Weights of a small image flow-matching model.
Model: norm layernorm, activation swiglu, patch size [8, 8].
Training: cautious_adamw at rate 0.0011, 9900 steps, batches of 256.
Data: trained on capsule endoscopy frames (Kvasir-Capsule), 42238 training examples, 60.0 epochs.
Rows from block 4, named by matrix and row number. Rows with one number belong to one neuron. Each number is 128 + 24 x the weight over its row's rms, rounded and kept within 0 to 255. All counts start at 0. After the name is the row's rms in percent of the matrix's.
# gate: MLP gate (model.blocks.4.mlp.gate.weight, 384x192), inputs 0-95
# fc1: MLP up (model.blocks.4.mlp.fc1.weight, 384x192), inputs 0-95
# fc2: MLP down (model.blocks.4.mlp.fc2.weight, 192x384, transposed), outputs 0-95
gate.323 099 [129 117 137 112 157 129 120 123 142 130 132 116 127 104 104 130 161 130 122 112 163 136 126 122 148 143 130 117 140 154 145 153 120 127 115 100 145 136 136 165 124 177 141 112  68 113 124  58 137 141 115 131 122 136 146 114 145 119 129 125  95  94 104 149 132 121  67 136 127 106 123 132 118 112 130 117  97  75 109 124 140 151 113 136 167 105  56  97 138 105 154 133  87 118  96 111]
gate.324 064 [148 151 165 117 168  94 131 133 180 145 159 109 146  97 170 112  96 102 104 137 147 133  90 136 163 129 144 132 116 131  97 124 133 142 123 117 110 157 167 110 110 121  90 129 170 144 143 150 156 137 129 112 159 121 107 131 129 153 122 145 118 155 123 119 154 112 155  90 141 117 148 138 145  91  97 153 116  79 141  92  76 109 136 133 142 134 137 140 139 142 110 148 126 147 108 126]
gate.325 098 [130 110 165 134 161 128 115 149 133 158 115 121 133 127 155 161 115 121 132 112 120 160 132 129 136 108 152 114 150 175 101 118 131 161 125 160 148 140 119 126 127 138 119 161 138 156 114 176 152 130 121 149 132 104 115 135 137 118 123 133 124  94 159 106  68  88 117 102  91 165  83 120 109  88  76 101 137 106 136 115  92  84 128  90  80 118 101 104 129 134 125 122 154 142 100 127]
gate.326 104 [100 112  96 118  91 113 119 109  98 121 121 121 135 131 126 124 157 164 111 139 130 129 172 116 132 123 115 149 159 164 117  96 145 145 147 195 115 158 112 132 150 152 185 164  97 113 142 139 174 154 161 132 136 135 132 146 115  98 107 133 120 117 111 128 107 125 121 116 101 102 104  94 119 134  80  97  76 139  89  98 168 102  89 103 126 117 100  97 125 101 127  72 152  97 131 105]
gate.327 071 [133 168 153 189 141  99 164 191 181 148 146 157 146 121  92 178  97 132 198 129  98 149 128 142 122 146 138 183 139 120 158 181 162 133 134 129 125 156 191 180 130 124 127 127 122 138 107 152 159 138 134  99 122 125  86  78 128 124 132 101 150  97 135 140 119 132 146 121 127 125 138 143 156 117 151 139  89  88 139 128 140 138 122 129 149 152 160 131 117 141 125 118 107 136 167 113]
gate.328 075 [121 139 146 136 106 137 120 128 171 106 112 172 156 110 128 123 141 120 134 161 101 113  98 146 122 117 115 156  87 118 130  67  99 119 109 119 112 125 143  84 130 119 129 146 115 120 114 133 137 112 153 132 173 152 119 141 106 128 114 145 112  54  87 139 175 134 164  92 123 131 120 140 133 108 133 125 155 140 108 121 101 110 102 108 153 119 148 113 169  98 101 155 118 130  79 155]
gate.329 123 [127 134 134 125 122 108 158 124 118 158 122 148  96 125 120  98  99 174 139 140 143 129 159 175 152 110 119 139 132 135 130 116 176 109 147 141 133 110 123 142 121 150 131 133 198 138 130  54 125 140 137 118 123 148 109 135 113 149  99 134 161 105 124 137 128  78 204 147 133 155 150 136 161 177 117  80 128 136 139 122 120  86  87 128 119 137 112 123 116 172  77 117 107 118 121 131]
gate.330 132 [130 110 150 146 135 139 125 114 124 135 122 132 119 120 127 139 101 132 134 126 106 162 105 107 151 100 117 153 143 183 113 159 139 139 101 121 160 129  92 127 129 138 115 124  94 111 110 140 129 133 128 151 120 122 126 151 109  64 134 131 137  69 134 140 135  67 165 132 123 122  77 119 136 154  60 103 142 156 103 119 100  72  83  75 139  99 113 120 103 132 118 135 154 107 107 119]
gate.331 060 [172 187 180 161 144  80 126  76 133 110 144  78  92 100 121 108 135 100 112 111 149 147  69 111 121 128 139  90 111 146 108  73  21 154 105  91 134 122 126 114 134 108 134 137 119 141 119 125 159 120 142  94 153 183 159 134 132 107 110 141 123 149 105 149 129 106 125  98 141 136 115 130 143 132 103 146 107 106  97 111 157 165 138 113 196 145 131 145 104  87 102 130 100 147 137 146]
gate.332 119 [ 67 145 117 119 119 134 144 167 117 154 121 118 171 127 125 178  65 126 147 145  68 132  87 110 121 133 142 168 122 117 131 108 121 128 111 138 120 128 141 114 128 112 128 134 115 147 120 142 119 131 150 150 135 167  94 105 127 114  66 147 159 147 119 126 122 126 170 115 110 128 134  98 107 138 132 142 141 119 127 133 174 137 152 137 141 137 127 131 101 147  88 145  74 123 136 127]
gate.333 181 [130 134 137 137 128 129  92 173 137 153 115 162 130 129 126 135 188 121 137 149 105 174 163 129 106 123 136 155 122 144 149 101 129 125 129 152  86 103 177 100 128 173 145 134 134 147 144 131 120 149 143 118 115 137 149  96 151  98 101 129 170 139 152 126 130 131 140 152 121 137 112 144 127 100 112 148  78 162  88 132 157 106 124  83  66 103 136 132 146 132 108 127 133 136 108 122]
gate.334 099 [ 93 125 135 153 152 126 132 151 142 170 122 158 158 141 118 138 161 128 179 132 138 163 174 137 132 118 162 159 161 164 138 168 116 161 125 134 150 143 160 146 137 154 155 134 103 166 139 153 130  94  99 111  96  94  94 116  89  86 109 118 107  90  89 111 130 113  89 131 166 123 101  91 111 132  97 108 123 138 110 103 115  84 123 101 118 108  90 107 110  88 141 147 146 140 120 105]
gate.335 103 [ 97 121  92 134  95 135 169 169 125 103 116 121 147 157 132 117 113 154 126 133 189 134 148 138 122 163 102 131 136 123 129 105  98 138 155 171  96 148 113 148 152 126 130 173 150 112 120  48 123 129 123 120 126 122 110 138 112 110 110 102  85 123  82 112 136 161 109 107  93 115 114 122 104 157 146 112 138 143 115 118 147 131 125 123  94  94 119 145 192 125 111 114 123  83 142 128]
gate.336 082 [123 131 114 147 131 146 137  97 104 111 133 133 120 105 101  92 104 129 119 172 151 133 155  98 126 129 137 159 114 137 138 175 166 108 128 155 157 145 128 132 129 141 106 104 163 129  49 154 128 129 150 127 118 111 102 114  83 140 134 126 149 155 121 147 122 140 150 130 126 124 134 122 125 122 126 136  89 155 122 124 178 106 116 126 173 138 162 133 149 165 142 135 113 120 112 110]
gate.337 076 [100 116 124 156 134 135 144 143 123 128 104 177 151 131 117 124  67 176 102 104 113 132 103 107 160 129  92 148 154 140 148 129 136 109 126 131 111 148 197 108 141 157 140 121 143 150 117 111 127 119 133 116 113 137 156 114 196 115 119 106  82 103 148 125  95 121  85 157  95 151  93  82 101 167 129 112 111 128 151 120 148 121 118 119 106 102 141 132 178  74  84 113 137 103  77 132]
gate.338 131 [127 129 109 172 144 128 159 161 164 137 100 141 162 131 122 148 138 137 133 145 113 151 145 156 111 156 156 135 172 151 149 113 109 186 130 166 118 189 127 127 148 187 126 170 177 134 159 122 163 121 126  98 122 141 141 107 145  89 149 123 131 122 140  87 136 124 107  92 115 130  82 125 102 140 135 131 124 115 123 104 107 109  97  95  74 110  95 120 133 113 126 135 119 139 113 113]
gate.339 097 [148 147 116 148 109 107 142 128 119 127 107 180 141 136 130 122 122 161 113 122 180 158 149 157 158 120 121 148 136 155 153 102 116 140 119 149 112 143 107 133 163 161 161 158 145 103 157 122 163 158 152 149 115 143 120 138 147 101 123 108  93 119 179 120 117  97  83 132  82 122 102 156 115 150  84  95 132 137 121 126 110  90  75  93 125 113 103 116 166 131 120  92 126 104 119  91]
gate.340 082 [170 112 140 128 146 126 141  88 153 115 168 129  92 114 146 126 153  98 140 145 138 123 170 149 152 170 143  95 123 122 127 111 172 119 140 115 172 155 136 149 144 148 148 141 132 153 156 142 153 110 111 128 127  86 115  90  87 121 141  80 134 118 106  93 145 153 127  87 125  99 119 125 155 114 165 122 105  94 126 127 114 108 116 123 125 123 117 102  88 115 133 132 132 148  85 112]
gate.341 079 [124 127 137 120 138 122 111 111 139 114 137 107 113 164 183  84 132 105 139 130 142  91  70 109 143 120 103 106 151 116 134 123 140 120 115 124 124  95  99 150 130 128 127 127 139 142 143 128 131 133 128 117 115 122 214 145 176 142 164 146  83 215 122  95 121 146  31 122 146 108 132 119 110 113 141 144 129 111 104  94  97 148 132 148 107 125 118 156 142 100 140 128 144 139 153 127]
gate.342 083 [101 136 155 136 141 108 147  84 127 109 144 145 129 101 181 151 171 143 156 126 136 129 115 126 163 119 139 152 141 119 117 157 101 140 136 105 163 148 103 151 135 157 128 152 165 123 176 148 125  89 126 120  80 126 138 134 112 105 100  72  96  97 123 121 127 109 127 131 123 121 136  88 120 112 123 116 112 127 116 122 114 118 131 119 109 106 119 102  90  98 116 131 120 117  74 130]
gate.343 205 [105 149 137 154 135 128 122 153  98 149 101  88 128 132  99 140  99 144 100 140  91 130 135 119  99 118 125 131 129 167 152 133 120 134 125 128 108 159 157 166 148 145 131 143 107  94  94  90 131 127 129 136 109 158 139 126 118 150 132 107 120  94 153 111  91 110 100 155 125 156 105 107 120 141  91  96 137 141 136 116 173 101 116  71 104 126  86 101 131  87 141 109 104 110 115 126]
gate.344 069 [ 97 115 117 101 158 122 109 131 113 173  96 132 179 159 124 113 145 142 154 119 119 188 154 123 129 141 155 121 137 153 112  81 150 143 135 119 173 147  94 109 128 119 132 125 178 160 120 167 117 131 125 136 131 111 147 139 111 147  86 139 157 122 144 134 105 107 111 134 110 184 117  98 139 128 114 127 108  87 167 130 164  94 144 115 115 145 142 152  82 124 111 148 127 157 136 135]
gate.345 119 [124 151 134 117 166 117 149 129 144 117 168  80  79 155 130  92 156 121 125 129 143 116 129  90 142 129 169  50 110 134 114 130 169 150 129 147 136 144  87 127 138 113 148 116 137 160 123 119 140 123 130  89 127  99 160 179 106 148 157 188 140 143 151  99 115  96 111 118 164 145 117 130 145  89  89 132 105 125 125 111 143 118 149 139 102 143 129 137 138 154 212 118 143 157 103 121]
gate.346 079 [ 69  86  41  54 104 106  98 121 123 145 130 144 151 131 147 143 125 139 152 140 155 134 116 139 142 120 147 118 156 152 117 192 148 133 139 124 137 169 129 125 144 142 112 135 189 153 128 139 182 174 157 118 106 119 146  98 126  97 123  99 127 106 166 103 131 129 138 114 139 135 106 147 120 156 104 147 130 131 106  95 112  78 103 102 126 126 109 117 120 124 120 152 142 162 111  86]
fc1.323 121 [158 141 118 140 117 123 144 157 166 164 117 173 110 132 181 123 134 111 144 140 132 140 136 120  91 131 158 119 133 123 116 136 128 130 158 157 137 135 177 145 130 111 113 135 168 167 137 159 122 132 112 104 115 105 116 126 148 155 121 144 180 170 150 113 135 145 143 135 139 149 138 123 138 132 148 176 137 146 156 139 103 120 180 132 165 128 172 157 107 124 127 139 197 156 136 145]
fc1.324 082 [116 128 133 136 132 124 148 162 140 106 147 101 122 133  71 138 133 149 119 118 112 193 159 106 116 154 158 145 139 138  86 149 161 123  96 157 104 143 116  79 125 114 123 109 126 116 102 127 137 130 131 111 129 124  97 144 131 140 102 152 147 103 116 131  85 163 157 117 135 163 133  88 142 107 164 122 121 113 138 127  96 109 109 106 106 130 143 107 118 177 121  83 125 147 164 112]
fc1.325 098 [106 134 118 136 139 112 149 149 145 116 182  65 117  99 119 108 121 117 121 107 136  50 154 112 119 153 140 115 125 110 119 151  74 124 155 126 126 130 139  85 126 102 144 127 148 126 122  94 128 127 127 133 126 118 122 122 170 143 146 162 149 196 138  94  70 157 171  97 109 146 147 149 136 115 125 133  90  85 145 114 165 132 138 139 115 120 175 135 124 162 143  75 126 149 173 139]
fc1.326 109 [ 83 109 180 105 182 120 129 165 166 166 167 141 158 129 141  91 112 138 147  97 118 147  75 129 160 136 127 139 165 142 121 113 121 139 116 134 156 137 135 127 140 127 113 119 151 129  92 128 122  97 104 113 107  91 146 128 117 123 120 127 125 114 155 132 114 108 204  93 132 131 120 136 117 163 115 131 102 111 113 109 134 116 125 122 167 145 131 123 151 143 113 119 126 106 166 127]
fc1.327 085 [121 130 139 114 169 144 149 175 153 156 144 134 129 140 114 132 137 129 126 100 137  75 124 150 107 124 172 116 114 128  83 126 111 129 154 102 151 140  92 118 107 141 138 115 157 155 145  90 119 120 121 120 131  96  85 103 118 130  92 144 123 153 142 115  83 145 122 104  90 168 131 129 115  68 129 126 120  68 172 129 127 107 137 115  85 131 104 124 114 121 136 118 134 189 167 158]
fc1.328 087 [138 131 142 137 125 134 123  77 142 149 138 136 103 113 124 167 157 131 144  89 180 164 163 172 147 143 132 138 176 147 132 143 182 122 142 117 158 148 161 192 131 116 140 111 154  96 163 140 115 134 135 150 126 112 127 105 115 122 140 114 186 151 125 142 134 131 109 121 140 100 115 135 146 152 143 130 115 107 138 149  45 130  88 118 134 165 161 100 115 107 158 106 165 125 149 109]
fc1.329 117 [122 131 134 144 145 141 109 117 144  72 147  83 134 140 137 138 138  99 146  97 140 170 119  85 107 134 157 114 127 122 137 104 102 142 112 112 145 160 106 141 133 120 135 116  91 139 108 186 143 130 123 126 146 130 152 102 153 110 146 139 113 184 120 103 110 118  63  99 133  96 116 128 106  70 131 154 124 110 117 139 135 156 173 144 123  80 114 145 177 100 154 120 113 151 104 140]
fc1.330 110 [111 134 133 134 138 115 151 125 175 103 149  49 120 107  84  90 153 163 172 141 139 152 119 113  94 127 168 106 135 118 144  74 112 134 121 116 128 148 107 116 129  85 134 109 207 109  88 115 132 126 120 134 163 118  91 104 135 104 133 134 118 119  93 105 117 130  79 112 115 130 108 106 146 125 120 116 173  85 139 117 126 154 160 153 152 118 124 137 104 156 139 121 128 146 163 147]
fc1.331 090 [121 119 143 140 126 129 109 120  90 108 128 105 111 133  80 114 109 129  66 128 131 110 127  96 103  67 113 110 116 145 118 157  50 146 116 158  88 124 103 130 122 129 135 128 118 116 147  97 124 115 117 148 144 138 141 184 174 135 152 162 108 128 120 124 142  77 132 148 135 114 125 130 125 148  68 157 133 154 118 126 136 128 116 101  95  83 137 137 143 153 154 134 119 103 126 144]
fc1.332 100 [ 77 153 139 138 117 128 127 130 116 137 120 153 189 109 129 147  90 122 147 179 124 163  99 138 146 153 118 181 154 124 131 152 133 147  85 150 110 149 130 120 129 117 119 156 134 128 143 133 128 132 158 129 139 163 114 134 122 110  53 113 143 114 111 115 175 129 130 131 114  86 123  98 125 142 153 156 136 148 102 117 133 119 135 125 123 151 119 116  86 134 103 173 119  82 158 112]
fc1.333 088 [102 130 131 155 112 145 107 155 119 149 129 170 123 158 128 143 141  93 148 163 127 137 159 155 127 144 101 154 105 138 152 143 108 134 135 104  84 120 169 134 117 167 125 115 145  97 153 101 123 149 135 147 129 136 127 100 182 172 102 123 122 137 167 113 129 130  83 148 106 120 134 156 161 114 130 152  88 155  94 156 146  89 100  92 110 115 176 111 140 103 121 118 115 139 156 153]
fc1.334 108 [129 110 126 109 136 126 139 157 152 158 126 133 142 128 141 146 146 137 119 128 132  84 110 101 127 133 109 123 137 103 144 138 114 104 121 111 126 109 157 149 130 136 117 104  95 140 135 121 133 116 133 132 135 117 137 140 135 158 143 153 183 189 131 138 136 149 118 145 113 108 149 157 127 155 199 129 114 139 142 130 131 200 134 186 166 156 142 155 115 173 168 118 148 131 111 163]
fc1.335 098 [152 165 156 135 113 113 142 148 143 116 129 108 127 161 134 129 100 120 123 106 134 125 104 142 107 127 141 140  85 118 146 116 118 124 141 133 109 124 131 147 124  96 151 146 120 150 128 118 130 145 136 136 126 125  76 106  81 115  94 154 134 183 123 126 145 141 158 175 152 141 140  88 106  80 142 124 141 136 135 126 150 113 154 137 107  82 116 109 176 110  66 153  75 155 128 110]
fc1.336 117 [138 100 157 124 105 113 115 144 107 146 121  89 100 181 110 163 107 162 113 145 114  96 114 137  95 130 126 147 159 111 122 145 195 138 107 134 117 123 115 107 134 135 141 149  37 144 178  84 138 120 127 136 121 151 125 108 127 129 131 148 168  77 138 147 108 146 138 133 122 129 118 107 147  70 140 110 168  95 136 127 146 144 156 150  87 152 104 103 110  86 152 107 149 126 151 148]
fc1.337 092 [134 130 105 119 119 129 104 103 178  82 142 159 110 106 150 111 104 144 144 104 166  88 128 126 145 125 113 140  85 120 147  91  70  81 143  91 107  87 140 135 114 113 141 106 163 148 107 106 132 123 148 123 122 148 105 101 128 147 128 118 132 153 123 111 120 174 184 125 100 128 160 132  99  76 129 126 164 100 108 121 118 132 127 104 131 114 134 150 156 152 115 131  98 134 113 127]
fc1.338 107 [130 104 131 124 124 101 124 149 137  90 150 156 122 132 163 150 174 105 126 175 139 174 145 123 121 131 156 135 142 122 137 130  77 119 101 111 143 161 104 166 122 126 115 133 203 144 185 132 127 131 102 118 118 138 161 125 165 128 164 100 105 145 148 113 157 135  95  98 125 109 130 119 144 100 136 135 101 119 135 117 113 103  95 137 143  98  91 116  88 135  66 175 141 179  92 118]
fc1.339 087 [123 147  65 125  71 128 122 108 112 108 146 149 121 154 123  94 125 119 182 159 119 103 129 159 131 114  79 145 124 103 131 137 108 107 121 140 132 122 128 136 137 129 109 135 136 119 129  16 131 150 160 137 142 159 103 148 130 135 133 135  95 114 118 129 164 139 110 109 122  89 131 139 155 116 132 142 131 148 105 143  78 131 123 128 120 111 165 144 212 134 112 134  92 116 138 133]
fc1.340 094 [105 140 138 103 127 127 133 143 103 153 136 118 156 154 159 168  76 132 124 137 123  87  81 133 139 107  84 151 143 147 145 151 134 121 134 133 116  93 154 128 119 140 128 125 102 124 133 148 123 150 142 127 140 138 148 133 172 146 131 135 183 161 134 143 138 104 185 114  83  92 137 106 112  92  75 161 122 158 129 137 107 167 127 167 179 167 121 138 123 132 105 127 120 105 141 120]
fc1.341 099 [130 136 128 127 142 112  90 138  82 120 119 158 139  99 115 112 105 131 134 136 106 129 144  95 156 130  94 131 137 141 142 139 147 136 154 100 145  94 158 127 136 111 102 151 128 126 149 196 124  85 122 116 127 180 169 186 155 162 138 128 143 132 133 173 128 107 124 148 119  98 137 101 113 152 134 115 157 204 110 121 115 135 132 145 165 130 129 129 123 108 147 148 110  80  94 111]
fc1.342 084 [135 124  96 127 107 165 125 118 129 111  82 140 154 130 116 111 155 137 106 133 128 126 144  96 124 132 118  95 122 153 176 134  17 148 130 126 123 153 129 131 108 123 144 144 140 149  99 118 106 141 124 163 131 103 123 117 124 126 105  77  83 118 136 132 134 135 157 132 111 158 100  95 105 138 128 123 141 158 144 149 150 155 134 121 123 125 106 104  87  90 116 125 171 124 105  94]
fc1.343 130 [115 128 132 133 118 141 128 161  73 162 133 140 119 123 106 152 114 136 105 152  96  98 128 143 119 119 124 147 105 127 149  98  99 112 117 117  78 142 168 181 157 144 112 144  74  87  85  74 131 116 127 144 122 150 156 119 107 185 132 124 124 136 169 111 104 137  99 122 126 125 143 145 148 150 118 124 171 148 159 124 137 130 125 110 133 152 133 105 146  61 167 119 101 122 148 172]
fc1.344 082 [121 127 138 154 133 126 160 125 120  98 145 178 135 138 145  89 125 137 152 145 110 138 135 101 128 138 100 133 137 138 126  71 106 102 148 111 154 127  76 155 122  96 166 124 135 125 143 117 145 135 114 101  67 107 121  74 138 119 139 116 143 115  90 147 126 148 154 140 104 117 121  62 133 108 172 134  78 121 114 113 146 117 104 147 173 156 130 109 112 138 102 137 109 145  76  97]
fc1.345 109 [141  99 150 161 102 138 137 117 147 136 112 190 142 115 128 139 117 129 140 102 109 145 145 168 126 163  86 206 136 111 121 109  44 108 107 143 117 117 141 127 123 148 112 135 105  90 120 137 130 125 117 154 131 141  60  97 148 113 108  93 127 105  91 135 145 169 117 109  92  99 144 121 130 139 193 131 154 112 122 144  78 149  92 128 157 121 148 132 120 110  84 130 107 100 123 155]
fc1.346 086 [137 182 160 203 135 131 132 122  96 132 128 126 103  98 159 133 151 121 148 101 134 111 134 127 131 156 136  96 106 123  95 150  82 141 150  53 138 127 144 133 126 135 124 140 140 154 138  94 122 112 107 117 112  91 137 157 127  96 140 113 166 151  75 152 132 122 115 131 141 123 133 111 125 127 117 135 123 104 132 124 115 115 165 121 104 196  62 127 126 114 132 144 102 135 154 152]
fc2.323 123 [115 127 124 116 109 106 116 104 116 121 136 152 110 121 175 159  94 120 137 114 102 145 110 106 126 134 151 104 132 101 189 138  96 111 126 154 119 128 108 109 166 142 172 106  79 128 124  93 119 129 118 105 127 137  92 116 128 127 115 127 148 151 105 122 132 116 179 147 120 129 132 127 122 121 118 113 121 143 120 136 112 210 108  93 158 119 108 106 142 106 180 127 154 141  79 151]
fc2.324 104 [138  87 147 121 133 119 142 104 101 120 140  99  98 120 122 142 194 117 174 110 137 140 125 151 154 114 120 130 120 147 116 176 114 125 104  92 151 140 114 113 132 157 110 105 101 116 102 159 132 132 127 113 145 146 126 127 146 140 104 124 116 115 141 118 146 111 124 124 148 150 123 154 145 133 131 110 144 134  82  99 175 129  94 103 128 186 138 135 159 118 131 110 178 125 161 138]
fc2.325 066 [134  95 121 141 108  94 120 128 120  95 133  94 135 137 118 137 130  81 141 139 125  87 131 147 110 150 160 108 138 124 141 132 144 131 138 121  90 145 139 110 132 144 136 145 123 121 118 152 126 152 111 114 116 118 153 133  97 123 126 164 127 146 107 102 161  91 138 119 187 134 159 115 172 146 102 125 102 146 111 139 191 111 100 157 109 111 109 128 127 108 139 129 109 116 102 113]
fc2.326 095 [ 60 138 159 153  90 142 155 144 177 105  97 128 127 152 128 129 154  99 100 113 134 104 137 101 104 159 119 122 151 145 106 159 125 109 133 142 143 118 139 139  94 115 165 143 117 127 125 123 150 138 121 168  96 118 108  95 124 144 136 155 135 114 139 102 162 148 131  80 169 146 124 143 133 107 135 120  93 181 102 138 110  99 137 127 122 136 187 163 122 128  94  92 128 140 172 130]
fc2.327 068 [155  92 157 106 117  99 168 170 168  93 144 115  94 130 113 138 104 123 125  77 141 137 154 182 141 130 146 116 124 118 124 151 130 133 141 127 112 129 129 144 150 158 129 139 121 115 119 112  91 131  69 127 101  86 164  94  79 118 145 116 147 146 126 109 151 126 117 101 149 141 127 113 182 172 127 106 175 153  81 112 209 136 113 149 101 120  99 131 114  94 133 114 123 124 106 123]
fc2.328 081 [ 70 149 119 136 114 150 125 108 120 170 148 108 131 123 113 116 107 138 119 139 153 173  80 132 112 115 129 127 113 132 120 150 132 126 108 155 118 114  94 134 138 147  97 126 177 102  92 122 113 143 127 126 134 139  95 173 141 140 139 166 140 124 100 142 122 146 164 122 161 140 142 146 122 104 128 173 126 125 137 151 147 108 116 111 113 138 141 122 127 113  97 166 128 102 104 141]
fc2.329 142 [129 125 128 121 131 135 145 119 122  88 123 134 116 126 140 137 154 124 131 120 135 106 106 151 154 116 147 130 106 101  90 106 155 128 124  97 170  89 173 143 120 138 145 158 133 126 146 129 118 141 112 135 131 154 117 139 121 162 126  82  97 160 152 125 105 129  67 126 109 116 121 115 112  82 121 121 125 111 129 124 146  92  93 164 131 154  80 137 116 170  61 133  77 116 145 163]
fc2.330 142 [140 126 122 107 125 137 111 137 111 104 152  97 117 160 106 149 139 170 166 173 133 144 120 117 120 127 115 119  72 128 127 157 102 134 133 141 135  88 152 128 151 158 114 112 100  98  88  96 146 123 142 138  98 126 119 127 121 159 145 129 120 126 165 139 114  83  60 152  99 142 114 149 145 158 112 135  91 100 144 127  90 116 100 167 116 140 176 125 147  98  94 140 147 139 102 124]
fc2.331 061 [ 56  24 216  92 183 101 101  84 137 131 161 147 138 144 143 120 123 102 123 149 129 116 103  98 160 122 148 111 128 121 121 146 104 138 169 146 115 155 143 110 136 136 126 128 138 151 136 136  79 162 108 102 103 139 126 111 130 127 112 101 114 129 133 134 135 117 107 171 113 126 111 109 130 159  95 151  99  90 100 115  98 100 128 131 157 116 144 125 133 116 124 118 145 121 118 141]
fc2.332 091 [117 106 112 156 117 130 130 137 104 117 125 169 114 112 144 146 175 112 143  92 111 106 122 124 148 138 145 110 128 124 123 133 129 156 124  90 143 113 154 145 144  96 118 100 110 130 113 145 167 112 131 116 103 164 156 110 141 125 140 111 110 154 101 145 175 101  98 139 110 160 108  92 154 126 127  97 119 143  99 126 111 147 168 134 106 165 126 113 104 161 114  72 105 120 148 143]
fc2.333 132 [125 140 142 139 136 140 154 101 149 177 116 131 128 136 108  89 155  81 118  95 160 134 108 111 117 101 135 151 157 109 108 134 116 123 155 144 111 170  59 120 128  84 137  83 160 107 130 123 146 154 126 140 130 126 146 139 104 112 118 132 163 119  87 146 153  74 131  89 138 147 115 104 150  92 171 108 152 172 109 128 117 139 120  63 181 146 126 149 126 130 126 140 131 111 112 109]
fc2.334 082 [ 32  84 128 143  98  99 157 159 143  94  98 116 115 129 140 119 111 124 122 128 133 123 119 102 102 168 132 138 171  67  78 140 131 121 157 178 105 139 109 154 142 132 144  93 105  89 130 131  94 223  38 165  78  61 149 130  92 113 151 112 148 144 159 155 133 138 162 111 110 104 149 145 119 150 123 125 132 121 135 116 154 172 151 124 145 124 147 148 130 119 124 120 162 130 134 129]
fc2.335 082 [184 143 147 152 107 116 151 146 130 138 132 147 153 138 124 130 120 129 145 111 154  92 125 147 148 138 146 158  95 178 130 131 144 146 156 143 110 114 116 138 155 145 113  89 134 137 129 100 127 141 101 125  85 129 173 135 109 116 132 146 181 156  87 135 146 152 114 161  69 146  93 127 140 170 137 103 176 108  95  97 112 124 157 179  92 107 132 123 173 133 136 112 115 149 128 138]
fc2.336 106 [155 112 149 110 149 119 122 145 122 133 127 151 177 114 165 149 162 136 169 130 115 193 116 132 143  85 125 110 115 169 131 133 158 118 103  85 155 122 136 128 135 133 148 100 120 126 170 108  91 132 142 136 114 131 123 149 104 131 104 127 139  82 150 103 147 165 167 144 112 127  96 123 156 152 149 126 135 115 113 132 124  82 163 122 121 148 176 111 162 108 171 119 157 114 171 135]
fc2.337 121 [143 133 145 134 144 105 121 114 166 128 132  92 127 139 142 165 143 120 126 112 108 130 139 134 126 159 115 158 126  99 118 119 149 114 128 128 130 132 167 134 111 108 167  94 123 128 133 107 123 122 127 121 120 154 119  97 124 126 112  95 134 120 128 110 128  92 232 145 148 135  96 119 137 107 154 137 129 137 118  95 121 173 132 150 113  82 160 127 198  52  89 117 120 116 143 167]
fc2.338 126 [111 137 171 108 114 108 126 104 119 125 108 111 112 148  99 123 106 139  76 118 148 120 119 161 112 131 107 154 120 107 148 144  87 128 104 131 118 130 130 109 137 156 170 117 168 137  68 143 111 145 145 130 138  95 142 164 159 103 136 181 147 114 159 134 109 141 147 114 116 114  88 112 120 123 133 154 138 114 165 121 157 133 136  88 161 124 120  84 154 152 154 129 133 122 139 136]
fc2.339 098 [115 119 122 127 183 134 134 121 102 137 121 129 150 133 126 126 145 149 126 132 140 148 131 166  81 168 128  96 109 158 145 124 125 141 129 125 126 113 113 124 131 158  84 141 144 128 134 121 134 112 119 113 129 138 169 146 164 134 149 121 156  92 127 124  92 111 159 150 109 104  93 156  89 138  86 145 204  98 146 121 201 143 129 118 104 114 122 144 171 137 125 127 102 169 128 163]
fc2.340 083 [111  93  74 144 119 116 127 126 103 133 120 124 101 130 105 144 131 143 151 134 104 189 101 127 114 101 101 137 142 115  99 116  83 163 125 117 150 110 150 140 106 147  82 130  84 129 114 136 165 148 135 125 107 147  97 152 147 141 113 140 156 144 169 144 113 100 138 117 128 101 140 127 154 124 110 182 113  99 168 161 160 160 113 128 135 139 112 135 137 133 103 178  87 133 132 146]
fc2.341 101 [156 137 108 189 153 104 117 155 132 127 135 157 131 171 177 177 155 124 113 135 108 126 170 127 144 151 137 138 109 105 137 157 123 175 133 126 192 129 207 131 148 141 136 126 108 104 131 136 106 165 142 131 117 152 163 136 126 121 110 113 121 121 127 128 137 130  85 147 140 149 123 116 153 136 120 138 125 118 137 107 134 120 165 167 142 136 155 137 163 119 121 146  70 120 136 123]
fc2.342 076 [120 130 145  82 109 127 125 129 108 147 128 127 151 148 155 129 122 162 143 143 126 103 123 101 118 119 124 156  94  85 122 122 127 105 108 176 107 118  81 165 135 122 130 139 140 130 151 144 173 149 138 124 155 124 114 118 131 135 110  59 154 132 189 138  92 128 144 128  57 113 166 123 109 112 158 131 137 103 170 165 104 128 109 112 111 126 118 148 121  66  93 154 129 129 106 119]
fc2.343 147 [136 126 158 120 136 139 145  99 148 159 129 110 119 121 137 117 128 131 123 102 172 101 127  88 114 112 125 131 158 124  91 147 146 130 123 106 110 113  89 191 160 109 135 118 172  97 109 172 119 124 136 140 135 108 132 122 151  70 126 105 138 141 124 134 111 114  89 119 152 130 133 102 134 135 123 124  99 141 174 119 116 136 123  84 129 111 141 161  94 171 100 147 151 119 128  99]
fc2.344 067 [ 81  94 145 102 142 103  93 120 123 142 154 123 140 164  94  91 108 141 126 139 121 104 102  70  70 120 101 169 166  90 110 121 129 116 116 146 118  99 110 140 118 128 105 160 136 132 135 133  95 118 152 100 125 133  98 170 123 125 157 119 130 110 169 146 116 101 125 157 190 120 132 130 102 142 141 144 120  98 124 140 136 119 150 113 138 155 160 135 146 118 121 166 149 177 148 118]
fc2.345 106 [148 149 134 111 102 127 145 150 134 127 145 138 165 170 158 130 117 117 127 124 176 136 141 100 120 152 178 166 109 151 114 144 148 125 119  89 121 131 114 126 119  92 151 111 101  84 105 143 119 103 126 140 145 128 133 152  97 114 118  53 132 155 147 104 143 109 168 128 145 173 123 148 150 141 125  97 158 124  75 120 122 124 150 151  89 132 106 143 142 126 170 138 114  98 153 119]
fc2.346 131 [133 122 138  92 101 137 130 133 136 132 127 142 117 150 138 146 136 140 130 131 110 123 122 152 120  70 126  78 131 126 139 122 148 120 104  52 135 118 115 108 149 116 151 143  98 154 127 155 134 135 124 137 135 130 143 136  85 151 115  91 121 126 117 108 106 110 164 130 119 133 121 132 122 167 100 124 136 108 109 146 153 155 119 133 168 119 216 113 118 130 152 139 178 144 117 102]